config.yaml
arch: "transformer"
input: "log_mel"
mlp_ratio: 4
width: 256
muon_scale: "match_rms_adamw"
momentum: 0.95
warmup_steps: 680
Rows from block 4 of a small multi-label audio tagger, named by matrix and row number. Rows with one number belong to one neuron. Each number is 200 + 30 x the weight over its row's rms, rounded and kept within 0 to 999. All counts start at 0.
After each neuron's rows are labels from the 100 clips, of 14976, where the neuron reaches its highest value: "peak on" is the class under the peak. Only what is clearly more common there than usual is listed. The data: synthesized solo parts of chorales (CocoChorales). In brackets: how many of the 100, against the usual share in percent.
# fc1: MLP up (model.blocks.4.mlp.fc1.weight, 1024x256), inputs 0-63
# fc2: MLP down (model.blocks.4.mlp.fc2.weight, 256x1024, transposed), outputs 0-63

fc1.672,209,224,277,122,184,162,229,275,196,242,208,211,189,231,255,200,198,237,198,185,227,223,212,137,250,137,181,187,221,211,254,259,205,203,188,182,189,233,197,201,235,173,203,190,209,170,239,243,171,194,210,216,212,206,224,228,182,215,191,216,181,180,176,142
fc2.672,182,171,185,196,174,177,183,242,183,152,231,224,223,192,191,208,262,209,182,202,172,214,147,283,163,184,196,210,262,155,181,233,242,170,172,187,208,255,183,194,205,157,204,219,162,228,201,221,180,187,234,213,173,205,188,193,190,210,166,191,157,230,183,240
peak on: F4 (58 vs 3.3); G4 (32 vs 2.6)

fc1.262,182,196,171,196,212,220,213,238,226,173,196,224,188,117,153,169,194,205,230,163,217,220,255,184,271,170,239,240,220,211,246,155,186,187,204,266,177,144,195,169,228,204,214,268,192,156,209,202,202,193,233,215,177,174,181,178,190,179,216,203,194,209,205,218
fc2.262,222,145,146,144,211,224,188,195,220,221,181,193,231,224,245,212,116,178,192,171,220,187,195,183,231,196,191,184,197,167,208,197,196,229,196,228,195,225,197,149,174,273,171,245,178,226,244,198,237,140,195,173,202,187,224,184,223,163,163,250,238,202,205,210
peak on: B3 (54 vs 2.8)

fc1.192,194,222,212,142,179,207,210,247,203,203,193,166,193,149,206,186,201,227,162,169,245,226,187,179,194,185,188,214,184,217,231,231,220,224,187,201,189,184,196,174,231,147,249,182,232,197,142,212,188,200,242,215,202,198,173,179,166,213,143,172,166,178,196,192
fc2.192,192,183,211,185,138,180,173,204,142,186,228,190,186,210,176,186,217,248,240,177,200,188,134,180,212,198,241,233,225,181,197,245,222,216,188,184,209,250,221,170,189,155,239,203,197,260,172,206,175,104,252,207,173,203,209,209,177,190,208,146,173,189,185,243
peak on: F4 (68 vs 3.3)

fc1.471,205,150,253,253,213,219,259,187,210,178,170,249,207,224,238,197,188,219,197,153,192,194,166,201,216,108,159,202,243,209,223,199,178,171,211,205,178,253,147,213,225,178,192,201,181,209,184,270,209,163,225,211,223,248,218,233,254,236,221,192,151,182,171,131
fc2.471,167,178,193,156,236,179,219,207,191,166,236,213,251,238,239,188,180,208,201,214,182,175,180,232,271,192,214,255,193,200,210,232,207,222,153,192,201,234,179,207,198,188,188,211,196,197,176,153,186,189,197,193,221,197,202,253,160,168,234,205,185,108,203,233
peak on: D4 (58 vs 4.3)

fc1.274,156,204,193,223,219,195,223,207,237,233,178,210,179,175,206,209,221,222,216,222,213,212,300,172,210,238,189,208,235,195,195,201,232,205,209,195,182,190,269,170,222,226,202,199,232,204,244,231,200,154,226,222,232,179,170,121,162,192,164,243,207,197,167,205
fc2.274,192,250,213,161,197,178,153,199,224,213,209,164,193,157,177,234,215,216,198,179,206,211,182,206,237,211,254,142,174,206,186,214,182,178,219,219,195,190,198,175,152,180,167,220,176,198,198,187,166,208,186,189,147,157,180,167,195,240,199,257,238,223,189,215
peak on: B3 (42 vs 2.8)

fc1.337,174,180,217,189,178,229,204,263,189,179,197,189,167,234,236,145,177,242,206,163,212,181,172,208,236,212,179,258,229,224,250,208,219,172,217,188,218,281,190,202,216,161,201,176,192,221,168,216,205,189,246,253,206,208,226,153,259,216,182,219,172,223,210,171
fc2.337,209,229,199,213,195,164,190,220,186,204,181,207,214,198,212,221,221,216,199,211,191,189,70,209,256,147,226,187,173,186,216,219,224,194,188,231,219,192,217,180,191,215,184,223,183,246,201,220,212,94,218,206,186,224,229,221,151,185,142,170,183,230,193,175
peak on: F4 (41 vs 3.3); E4 (30 vs 3.1)

fc1.673,214,180,229,238,204,214,254,182,200,238,193,199,188,199,178,252,217,218,213,167,170,244,261,200,214,183,207,232,222,211,199,129,187,216,185,220,179,221,236,155,211,228,198,219,198,166,196,175,207,220,225,172,214,201,208,192,222,207,228,222,210,213,169,219
fc2.673,182,185,182,218,178,210,178,179,174,207,127,204,204,192,223,198,237,125,210,209,199,178,203,173,250,262,163,231,213,211,202,214,154,181,191,169,203,173,194,167,228,246,200,231,235,191,238,245,152,271,166,191,204,215,215,185,204,234,175,165,186,124,208,221
peak on: B3 (41 vs 2.8)

fc1.166,145,159,185,232,221,212,204,194,223,210,187,216,217,204,202,226,237,203,207,183,196,185,248,244,230,166,163,282,230,247,212,166,214,223,208,209,202,133,228,169,210,198,197,199,213,167,213,196,189,211,212,218,230,196,172,211,197,256,221,215,192,223,150,155
fc2.166,223,216,246,151,173,225,151,193,191,205,186,175,170,221,223,201,268,138,188,187,221,209,180,175,178,252,202,224,204,184,212,190,205,209,176,187,217,180,185,205,231,160,152,205,212,202,171,219,169,270,204,197,233,171,178,232,213,137,196,235,165,160,192,221
peak on: F#4 (33 vs 3.1); G#4 (26 vs 3.3)

fc1.298,189,194,137,153,178,200,202,164,213,195,179,202,223,171,189,201,167,191,224,167,195,213,219,179,183,256,255,213,175,182,104,196,188,184,194,161,220,180,194,196,219,233,209,235,185,233,205,205,185,203,219,234,215,202,222,181,205,179,150,170,171,195,204,289
fc2.298,196,208,188,217,184,242,118,189,228,215,193,190,214,227,184,244,131,229,222,208,214,211,172,206,252,235,209,241,173,208,226,198,143,176,201,183,199,183,217,162,193,184,191,273,202,155,227,230,209,147,204,182,209,190,218,206,218,202,165,183,197,250,203,188
peak on: F#5 (39 vs 2.6); D#5 (28 vs 3.2)

fc1.650,170,193,197,155,166,245,253,154,173,200,236,194,146,137,210,178,217,229,227,169,242,215,207,243,200,243,212,255,196,178,177,172,199,166,223,232,174,217,228,206,197,186,201,174,214,213,207,211,219,226,218,240,194,191,202,155,198,184,156,177,183,193,191,265
fc2.650,207,177,222,175,159,221,201,194,177,223,138,187,184,157,233,233,216,133,218,167,213,250,163,136,326,179,240,215,184,184,199,218,158,182,206,204,185,231,186,201,192,196,209,195,152,167,190,208,189,203,215,160,234,203,188,180,181,189,201,188,227,253,187,210
peak on: A3 (40 vs 2.5)

fc1.187,158,185,230,174,166,190,210,232,200,206,207,184,207,207,195,163,233,212,280,212,194,196,256,206,260,167,144,204,183,232,172,205,232,166,199,256,187,229,171,184,188,192,254,173,183,219,141,229,195,198,219,232,171,223,222,196,174,216,222,202,219,235,205,197
fc2.187,215,209,192,242,244,171,188,194,189,233,176,222,212,204,226,193,238,224,219,189,185,203,184,170,193,165,215,209,197,186,149,180,150,237,170,190,206,163,201,164,208,236,213,203,190,193,197,180,243,202,229,170,204,190,189,248,170,247,207,188,233,174,182,197
peak on: D4 (48 vs 4.3)

fc1.464,196,180,250,182,142,218,204,211,210,194,217,193,185,226,217,189,212,184,210,198,196,219,195,153,231,181,213,179,250,206,190,215,199,231,176,186,221,231,197,188,257,147,214,185,235,206,228,191,199,220,225,227,185,184,168,149,185,239,135,196,181,221,192,149
fc2.464,202,197,208,223,133,203,243,244,143,180,257,202,184,184,134,217,144,231,158,210,166,175,113,264,224,163,200,261,210,168,179,216,225,207,189,205,211,236,199,231,204,157,229,173,160,217,187,170,204,219,224,198,179,233,174,187,221,197,212,226,169,218,167,187
peak on: F4 (69 vs 3.3)

fc1.629,213,220,224,213,164,191,214,231,214,169,201,254,243,179,172,182,208,213,177,163,183,221,242,187,243,150,190,213,174,175,205,194,253,171,203,204,156,197,168,207,249,198,179,252,185,169,218,192,149,181,174,216,199,189,215,201,254,259,236,186,191,200,186,170
fc2.629,218,137,182,184,195,178,215,200,206,203,203,250,221,176,139,197,205,226,211,187,201,241,135,211,119,152,193,225,258,194,239,203,162,172,181,179,205,190,207,200,243,216,189,216,227,157,172,179,233,263,241,196,149,204,177,255,201,183,202,223,204,253,188,166
peak on: F#5 (38 vs 2.6); A#4 (29 vs 4)

fc1.465,172,201,236,191,198,179,227,224,226,164,195,271,230,254,212,191,251,256,231,154,182,237,234,209,245,269,163,229,219,196,190,165,208,187,236,224,157,190,217,194,227,214,207,202,249,210,212,207,186,243,228,214,175,208,188,206,227,245,212,234,185,191,180,243
fc2.465,186,252,173,187,184,193,169,163,237,195,207,212,197,203,173,168,206,166,169,200,197,221,228,212,202,261,200,199,302,207,202,174,185,213,251,184,182,170,209,196,195,181,185,202,206,231,200,185,251,216,227,209,191,211,208,191,252,204,168,238,256,184,195,171
peak on: F#5 (39 vs 2.6); E5 (30 vs 2.7)

fc1.468,154,166,166,230,197,186,209,238,237,189,198,199,177,166,207,181,219,170,240,195,169,194,243,204,231,234,216,241,163,210,95,122,223,162,218,186,194,224,204,162,215,235,233,214,199,206,210,165,198,159,210,217,202,229,174,236,218,218,167,222,202,180,213,255
fc2.468,221,218,189,150,196,215,155,151,218,182,225,200,214,227,220,180,150,216,198,201,185,200,151,217,250,195,178,202,157,209,168,187,209,166,152,220,198,201,213,143,199,287,147,257,227,242,241,216,204,207,171,173,228,192,211,143,167,215,168,199,186,184,187,245
peak on: B3 (52 vs 2.8)

fc1.341,207,194,225,215,163,167,283,229,179,234,211,261,130,158,220,249,208,187,149,187,182,247,252,212,206,136,199,219,180,189,168,221,174,227,225,157,174,189,240,195,229,178,176,186,222,192,193,218,167,209,186,190,198,173,206,217,211,215,231,207,205,181,195,209
fc2.341,205,188,245,280,177,210,188,213,187,230,155,199,191,166,231,244,238,173,206,207,225,216,253,201,192,224,186,154,197,205,227,223,190,190,163,190,181,148,169,186,198,212,214,197,228,198,197,205,220,199,241,216,160,184,214,217,233,154,151,172,197,214,215,171
peak on: C4 (33 vs 3.1)

fc1.335,227,146,159,237,207,171,168,190,186,144,168,248,237,202,222,137,222,224,222,189,214,198,214,156,220,251,242,208,214,230,152,162,200,211,194,234,202,223,184,209,174,191,198,181,193,182,191,210,184,174,202,222,247,196,203,199,240,268,240,198,181,215,184,210
fc2.335,202,194,162,132,199,171,220,206,230,136,229,197,205,214,188,154,250,178,207,187,195,168,157,240,208,200,203,227,264,182,198,186,163,211,225,206,200,218,199,203,200,201,161,216,166,213,199,157,231,170,183,185,228,228,190,183,176,191,235,244,193,197,174,240
peak on: F#4 (51 vs 3.1); G#4 (29 vs 3.3)

fc1.433,212,194,191,188,150,211,270,245,205,207,214,182,166,127,230,229,223,238,193,185,206,237,230,176,318,184,213,182,244,191,188,181,189,180,196,184,129,228,208,177,232,155,223,182,187,171,153,194,177,188,201,207,184,240,170,169,193,202,220,172,198,239,166,242
fc2.433,183,205,262,225,170,219,207,270,181,190,201,223,238,178,141,224,206,238,194,213,247,212,124,177,187,189,179,126,205,166,207,255,218,164,226,219,189,234,203,124,223,179,172,213,212,247,180,202,168,186,163,193,196,209,202,153,192,224,136,141,217,198,216,208
peak on: F4 (55 vs 3.3)

fc1.754,219,145,227,238,240,184,190,194,201,229,183,231,194,228,200,202,246,147,244,191,223,187,161,197,242,213,169,237,227,161,141,149,184,196,167,187,196,199,215,146,215,296,193,241,186,182,219,164,222,197,214,216,217,228,179,134,212,203,194,164,189,218,176,204
fc2.754,233,224,191,154,251,209,202,191,199,203,184,184,185,195,179,150,166,169,203,190,202,143,263,191,259,234,204,227,206,231,259,194,152,188,189,244,191,209,226,188,170,249,184,193,182,179,237,178,261,235,164,202,247,204,194,201,223,213,215,189,232,215,194,188
peak on: C#5 (68 vs 3.6)

fc1.103,203,159,217,255,249,222,137,191,204,213,167,227,186,213,204,189,244,201,185,188,203,213,229,196,250,223,179,175,127,246,188,236,180,213,200,192,240,198,204,194,232,240,219,221,197,171,221,188,230,214,229,233,236,254,212,156,205,174,248,247,229,218,183,192
fc2.103,195,220,220,225,186,208,241,256,216,187,188,204,194,220,258,229,200,166,194,227,174,168,287,191,178,145,200,218,273,185,204,223,145,252,222,264,215,151,236,193,157,197,200,201,195,191,252,224,189,214,193,194,184,206,169,183,241,185,224,154,170,186,206,205
peak on: F#4 (33 vs 3.1)

fc1.78,234,190,205,103,206,211,192,285,226,170,220,188,200,229,191,150,196,155,212,181,243,206,188,163,218,176,252,217,240,225,263,256,209,170,178,160,190,233,220,194,226,208,199,146,234,216,209,198,184,262,223,257,146,194,226,184,187,239,205,226,172,243,196,192
fc2.78,178,176,196,160,184,181,186,219,171,186,223,216,237,239,153,213,205,256,169,206,201,194,116,207,269,209,176,203,216,160,192,192,220,216,233,230,206,248,215,252,238,156,237,204,175,187,110,157,166,296,217,224,192,244,170,229,205,202,238,230,156,225,164,276
peak on: F4 (56 vs 3.3)

fc1.49,200,186,195,289,191,173,231,173,167,225,218,201,152,162,194,235,197,205,210,192,192,228,269,211,211,177,258,201,268,139,183,155,235,193,230,161,196,200,202,221,222,150,165,202,188,170,189,171,170,207,197,173,213,240,191,173,175,205,224,204,176,194,208,191
fc2.49,161,236,285,220,155,220,228,229,209,238,171,209,158,182,211,227,234,153,193,206,221,218,261,208,106,214,171,233,192,219,165,250,156,198,154,195,165,217,176,223,223,238,173,157,224,197,244,210,179,188,173,196,211,176,223,177,266,135,179,183,181,126,212,171
peak on: C#4 (39 vs 3.8)

fc1.344,198,144,173,219,275,226,130,158,225,201,188,208,167,149,181,183,230,256,210,148,210,229,226,224,241,217,191,220,203,206,172,188,198,228,163,231,166,188,167,209,184,208,196,163,193,190,208,216,208,185,221,212,205,161,192,163,240,250,190,233,193,241,225,251
fc2.344,191,163,200,176,215,205,194,168,174,232,144,217,174,176,229,202,132,183,209,170,167,190,198,216,243,201,209,223,156,222,196,222,175,215,251,249,184,221,227,175,181,233,207,173,175,178,203,190,226,154,172,214,223,198,211,177,258,189,183,258,217,287,223,224
peak on: F#5 (26 vs 2.6)

fc1.559,213,210,189,196,149,181,196,207,204,189,235,232,190,184,174,168,198,238,242,180,211,214,276,210,219,292,236,204,224,165,206,180,229,176,179,176,157,220,217,210,221,212,225,218,214,195,208,154,226,189,228,230,180,150,167,210,237,219,184,191,175,196,170,255
fc2.559,206,205,151,140,218,218,147,170,195,208,236,192,197,193,174,186,159,180,134,190,228,257,193,185,175,259,221,91,242,202,183,176,144,203,171,195,162,230,191,177,207,186,225,208,224,192,185,203,154,150,222,191,164,191,170,220,177,202,169,230,170,235,235,203
peak on: F#5 (42 vs 2.6); G#5 (38 vs 1.4)

fc1.142,205,178,192,189,151,245,135,217,190,205,180,176,173,177,214,198,212,237,215,195,204,239,180,205,213,168,176,245,284,214,248,192,186,182,186,212,225,238,229,176,196,244,200,170,186,202,167,206,203,139,239,215,183,241,202,198,217,192,209,198,225,224,191,161
fc2.142,242,228,198,270,211,193,204,159,203,213,174,184,205,222,246,228,159,239,164,188,170,193,194,208,234,176,232,235,189,163,198,221,112,186,261,194,193,198,232,195,178,202,201,148,199,186,194,223,208,237,209,196,196,215,206,200,180,214,188,224,189,224,225,148
peak on: G3 (32 vs 1.7)

fc1.389,205,239,221,235,198,142,212,247,189,211,224,199,224,231,183,226,184,184,208,208,189,208,176,135,230,217,240,232,230,221,254,187,211,223,220,159,257,182,212,195,210,223,222,207,217,181,241,186,192,214,186,226,187,214,173,187,216,248,210,189,234,219,160,189
fc2.389,219,225,234,218,211,208,260,214,193,283,119,215,211,195,209,239,286,202,186,217,185,223,249,197,161,163,186,152,164,181,232,219,230,199,230,187,223,225,204,186,199,248,185,153,196,207,245,195,183,253,155,234,225,203,188,145,245,150,234,197,163,223,183,196
peak on: B4 (46 vs 3.7); A4 (41 vs 3.4)

fc1.711,235,188,169,223,224,177,228,166,190,225,236,247,183,176,179,245,177,222,236,188,152,198,221,187,257,202,211,225,209,226,190,154,206,194,265,191,196,225,260,194,193,130,236,179,212,220,210,187,218,221,209,211,177,213,220,221,192,232,243,195,212,220,197,166
fc2.711,170,248,202,138,190,210,222,173,174,211,164,204,161,197,206,193,160,149,221,193,221,200,214,200,225,218,212,178,223,204,190,167,164,173,222,159,211,200,201,212,178,280,178,173,193,240,199,170,200,180,187,219,194,211,185,180,218,197,229,238,209,235,180,220
peak on: F#5 (27 vs 2.6)

fc1.701,236,221,206,162,196,205,129,182,177,221,227,244,162,170,201,198,227,227,197,179,214,233,205,225,205,148,176,229,221,196,199,137,223,193,213,233,233,198,222,186,226,199,238,165,202,227,216,231,177,221,209,214,161,234,201,203,176,204,190,181,207,220,177,213
fc2.701,228,190,203,217,180,209,122,219,195,216,143,199,186,217,247,207,198,226,221,186,211,246,228,168,149,210,220,166,167,215,202,236,191,188,221,240,209,189,199,203,186,168,249,229,179,210,156,237,228,181,180,221,202,217,220,182,213,193,213,162,176,231,214,196
peak on: G3 (34 vs 1.7)

fc1.492,186,169,222,266,241,186,240,224,203,174,188,208,202,178,197,177,228,200,211,203,202,214,224,189,234,237,224,259,260,226,207,214,218,206,219,224,156,186,190,188,220,223,189,189,221,202,213,213,203,195,203,203,243,234,226,183,259,253,216,197,186,222,191,152
fc2.492,193,182,196,160,219,208,186,260,238,129,261,198,182,191,233,149,152,139,235,202,166,191,136,208,212,200,169,275,269,195,199,184,182,210,212,189,211,220,172,183,210,185,167,201,210,239,197,180,222,220,202,192,220,215,186,242,146,190,230,233,216,150,187,215
peak on: F#4 (29 vs 3.1)

fc1.327,155,201,199,231,191,207,241,227,225,224,194,216,198,179,205,168,251,188,176,173,184,230,219,164,186,227,251,204,176,189,175,139,229,216,196,201,198,199,204,198,221,208,149,236,219,178,186,222,177,161,259,217,184,222,185,213,214,220,192,227,186,175,170,216
fc2.327,203,204,219,176,174,176,215,181,260,194,178,217,200,173,176,187,191,221,229,205,211,207,211,187,163,187,184,206,208,166,206,182,233,155,176,173,180,187,194,170,202,231,170,268,225,157,207,217,157,227,219,191,187,157,165,199,135,171,197,206,153,182,187,228
peak on: D4 (39 vs 4.3)

fc1.737,213,185,243,246,250,171,294,149,181,178,211,243,204,194,197,209,211,174,219,195,212,223,175,170,261,224,172,265,199,208,152,189,181,182,189,214,206,211,156,205,237,165,199,215,192,188,204,206,180,279,228,235,217,223,185,152,226,226,267,238,206,200,175,140
fc2.737,183,183,161,186,259,203,173,198,225,222,154,194,186,200,209,187,245,178,226,218,205,199,239,186,225,240,148,285,238,203,173,172,172,187,180,233,189,184,191,177,179,257,165,191,211,207,215,206,205,232,158,169,220,206,182,243,250,223,230,164,172,157,233,218
peak on: F#4 (47 vs 3.1); G#4 (32 vs 3.3)

fc1.285,183,172,219,261,215,210,245,168,201,229,185,203,170,146,183,210,240,202,179,159,179,237,250,156,226,205,184,263,178,200,181,169,200,181,218,212,188,223,202,201,187,229,180,210,206,178,230,220,202,185,189,229,219,148,164,163,164,180,184,210,218,216,180,267
fc2.285,203,211,213,203,224,222,243,240,191,194,171,200,200,165,208,212,192,176,193,223,283,218,222,156,179,184,185,182,183,219,150,200,216,213,150,221,224,133,200,196,177,175,231,160,195,150,226,241,187,224,233,236,232,200,172,202,245,150,186,170,178,202,214,147
peak on: B3 (62 vs 2.8)

fc1.415,217,160,199,238,200,237,223,192,188,213,214,141,164,177,209,192,189,235,198,191,198,211,190,235,236,136,211,233,240,204,258,213,154,189,192,172,211,181,207,205,241,194,227,151,167,198,241,210,201,188,184,200,154,187,212,208,152,192,157,185,183,238,188,205
fc2.415,240,213,186,297,235,199,187,193,167,203,204,234,155,153,223,216,196,223,194,193,203,205,181,153,232,184,208,201,215,209,165,239,244,194,244,198,214,170,234,208,199,220,215,193,203,197,193,223,210,110,161,219,196,175,220,181,196,258,213,164,236,230,185,233
peak on: G3 (35 vs 1.7)

fc1.219,216,190,145,174,198,235,151,200,217,188,192,185,185,183,230,171,165,194,261,183,212,192,192,207,149,224,189,211,186,244,240,159,210,188,196,191,185,200,191,206,202,187,249,223,189,213,214,217,185,244,264,205,202,215,208,146,224,210,192,191,141,211,209,227
fc2.219,233,241,203,154,252,166,207,187,234,242,180,179,203,179,208,199,190,168,211,194,228,199,197,207,169,177,197,232,240,221,205,214,164,195,212,239,229,204,204,192,203,251,149,200,166,202,211,212,216,220,123,203,210,189,241,174,184,167,277,176,240,214,220,166
peak on: C#5 (45 vs 3.6)

fc1.440,209,213,232,145,179,178,206,228,186,213,226,190,197,244,200,219,216,186,268,177,230,203,234,217,199,163,205,180,203,219,193,248,205,183,229,167,210,193,198,120,255,226,157,197,218,206,190,210,171,176,218,194,158,258,248,151,160,259,174,188,140,179,231,192
fc2.440,193,223,265,252,210,164,246,215,233,231,174,205,153,171,227,190,212,199,201,209,168,235,227,229,209,259,183,181,202,213,154,206,205,186,266,239,249,199,217,238,192,250,171,172,214,206,194,207,143,102,154,189,202,193,213,202,245,182,192,143,180,189,169,179
peak on: C#4 (34 vs 3.8)

fc1.151,238,180,138,171,205,237,181,209,188,188,181,186,217,184,188,143,197,233,198,208,233,226,226,182,215,169,155,249,319,223,193,178,218,147,183,247,188,217,236,172,207,188,194,203,179,189,226,232,183,206,201,218,228,211,190,165,194,194,172,210,179,183,164,211
fc2.151,189,193,185,252,247,204,165,156,201,179,151,225,177,155,225,196,143,227,181,174,171,176,147,187,252,260,240,249,145,204,202,210,173,170,203,234,239,203,214,242,183,263,254,190,179,185,240,211,195,134,182,208,197,184,189,181,210,208,180,177,139,263,206,199
peak on: G3 (45 vs 1.7)

fc1.405,152,188,160,197,235,227,127,180,187,175,171,200,153,146,184,216,251,216,226,143,219,248,272,174,236,151,152,247,266,241,162,155,213,213,212,209,156,155,211,193,194,239,185,191,186,202,265,217,159,185,216,204,223,169,234,208,225,227,207,193,199,215,178,202
fc2.405,210,169,172,186,226,251,151,159,180,200,209,208,190,240,197,205,179,248,236,208,179,183,211,208,158,189,201,155,195,221,145,222,182,179,181,214,210,155,205,163,222,225,170,217,179,158,181,221,202,177,198,188,201,220,203,182,180,232,249,213,237,251,196,199
peak on: B3 (29 vs 2.8); F#3 (26 vs 1.3)

fc1.759,177,204,212,207,182,245,167,227,187,220,177,184,166,196,202,210,157,206,192,187,243,239,273,207,218,132,209,260,193,220,173,177,192,187,200,158,207,195,214,208,196,237,186,180,203,223,249,218,188,259,218,196,173,168,179,161,188,165,147,230,210,219,181,175
fc2.759,188,202,183,246,238,222,180,185,219,241,173,190,169,193,179,210,119,182,216,172,188,212,238,158,213,205,260,205,165,197,113,209,166,209,212,227,164,154,213,213,181,196,264,198,211,220,160,229,189,177,167,192,179,208,190,207,164,235,206,181,189,289,229,159
peak on: A3 (29 vs 2.5)

fc1.498,204,190,215,240,210,206,180,129,215,221,251,170,97,240,178,217,208,214,214,162,206,233,215,198,186,163,240,230,218,203,188,200,199,205,246,204,214,249,238,173,267,176,220,189,215,211,215,191,174,246,233,226,127,202,200,157,182,280,213,147,174,234,209,193
fc2.498,183,241,248,246,172,194,233,166,226,252,157,190,179,159,200,226,212,220,174,209,246,228,278,197,173,202,186,195,179,183,169,233,171,177,180,201,211,178,209,221,239,222,222,183,216,209,233,179,190,171,194,229,210,183,204,204,220,231,154,227,158,254,157,189
peak on: C#4 (59 vs 3.8)

fc1.538,206,210,187,196,149,162,224,190,228,197,199,215,241,177,213,192,194,234,211,209,146,251,240,137,247,245,251,198,213,173,218,211,210,189,230,171,194,174,197,179,209,163,223,215,216,206,246,207,199,147,180,232,214,156,195,140,187,182,161,207,184,204,180,287
fc2.538,221,219,260,183,173,161,226,151,237,217,219,203,214,205,162,203,212,226,248,179,234,226,226,186,211,270,216,171,138,229,225,227,174,178,192,206,237,223,162,178,218,139,240,235,246,202,184,203,220,158,204,174,170,196,204,183,217,232,158,221,201,199,193,182
peak on: F#5 (64 vs 2.6)

fc1.427,262,196,184,240,173,231,230,214,193,193,199,166,224,246,185,185,158,207,255,195,133,208,225,216,226,240,201,164,239,189,163,187,217,193,185,169,181,190,261,220,228,169,201,172,225,201,251,178,186,249,200,205,182,146,246,186,227,216,186,208,222,206,237,202
fc2.427,211,176,220,140,221,217,227,197,225,233,184,181,208,197,116,179,295,140,207,190,212,173,183,202,119,208,216,189,190,184,212,188,174,220,242,155,201,168,204,200,175,171,207,220,226,166,226,186,204,256,170,211,204,207,169,206,228,221,232,130,249,240,207,181
peak on: B4 (29 vs 3.7); A#4 (25 vs 4)

fc1.136,194,158,232,221,184,203,249,208,230,208,193,228,187,217,238,241,254,228,187,174,189,198,226,240,215,177,196,184,231,203,213,233,201,207,156,178,228,164,179,211,211,251,151,187,189,197,177,209,202,194,232,244,204,200,178,173,245,207,244,178,166,213,170,190
fc2.136,180,171,163,195,144,212,170,163,211,200,223,201,241,247,186,153,215,256,190,157,221,207,111,235,226,176,149,222,232,190,106,174,220,229,170,202,244,207,183,196,200,201,195,219,188,192,238,208,168,277,228,187,209,190,212,240,200,198,172,212,197,190,209,172
peak on: F#4 (48 vs 3.1)

fc1.482,202,161,202,225,218,244,170,158,190,164,196,180,209,177,176,180,186,203,183,190,226,221,295,217,217,182,190,227,238,191,209,197,216,210,196,182,148,165,206,124,203,210,189,164,200,180,268,195,196,183,194,181,200,234,187,176,196,203,175,215,203,244,201,245
fc2.482,206,205,227,239,254,172,205,186,140,236,139,219,192,221,199,245,163,184,268,200,179,231,177,174,167,223,212,190,181,230,145,170,119,202,213,228,197,172,208,151,193,241,215,224,212,165,223,219,190,242,171,230,220,192,205,197,232,178,199,179,185,267,230,220
peak on: C4 (49 vs 3.1)

fc1.324,230,159,207,216,205,164,190,211,246,219,242,225,231,284,215,232,235,214,212,199,167,233,210,142,215,215,223,243,195,203,209,190,175,212,218,212,178,165,215,187,209,218,171,240,224,149,221,227,196,212,220,228,219,270,189,211,222,207,200,225,164,194,198,195
fc2.324,193,199,176,273,196,200,202,224,226,215,217,205,176,202,201,203,199,158,167,211,175,170,232,198,116,147,181,209,207,250,160,164,165,226,197,150,183,172,200,221,182,207,165,201,218,174,249,169,205,183,196,191,200,190,205,193,236,144,196,226,198,199,180,145
peak on: F#4 (33 vs 3.1); B4 (31 vs 3.7)

fc1.339,160,188,237,193,175,140,270,203,185,243,215,201,214,217,210,216,226,234,200,181,169,214,245,162,176,179,204,200,167,196,208,213,213,186,241,174,160,206,228,202,250,196,199,230,200,179,195,223,179,152,221,230,233,195,204,208,200,209,188,169,197,197,193,165
fc2.339,185,155,242,212,110,215,177,166,205,194,219,212,213,179,181,167,272,217,174,233,192,194,224,202,275,182,176,153,196,204,220,187,221,226,145,162,183,178,191,136,227,265,201,205,233,224,195,165,135,187,236,183,170,195,221,191,220,180,201,199,181,109,179,224
peak on: F4 (27 vs 3.3)

fc1.186,187,203,193,226,161,254,168,162,201,242,176,181,169,195,185,179,186,211,239,201,231,197,236,177,216,152,174,268,259,285,219,132,210,226,166,177,142,225,218,213,193,184,210,154,186,205,199,187,165,187,210,233,209,236,164,190,198,234,179,170,174,235,190,176
fc2.186,182,210,219,215,247,206,221,190,112,193,176,212,184,197,209,224,205,211,198,178,178,180,254,185,233,181,207,208,197,240,189,200,127,199,222,223,194,212,221,186,212,254,210,199,197,137,222,203,218,205,173,232,208,192,224,202,193,184,191,187,136,191,232,172
peak on: C#5 (31 vs 3.6)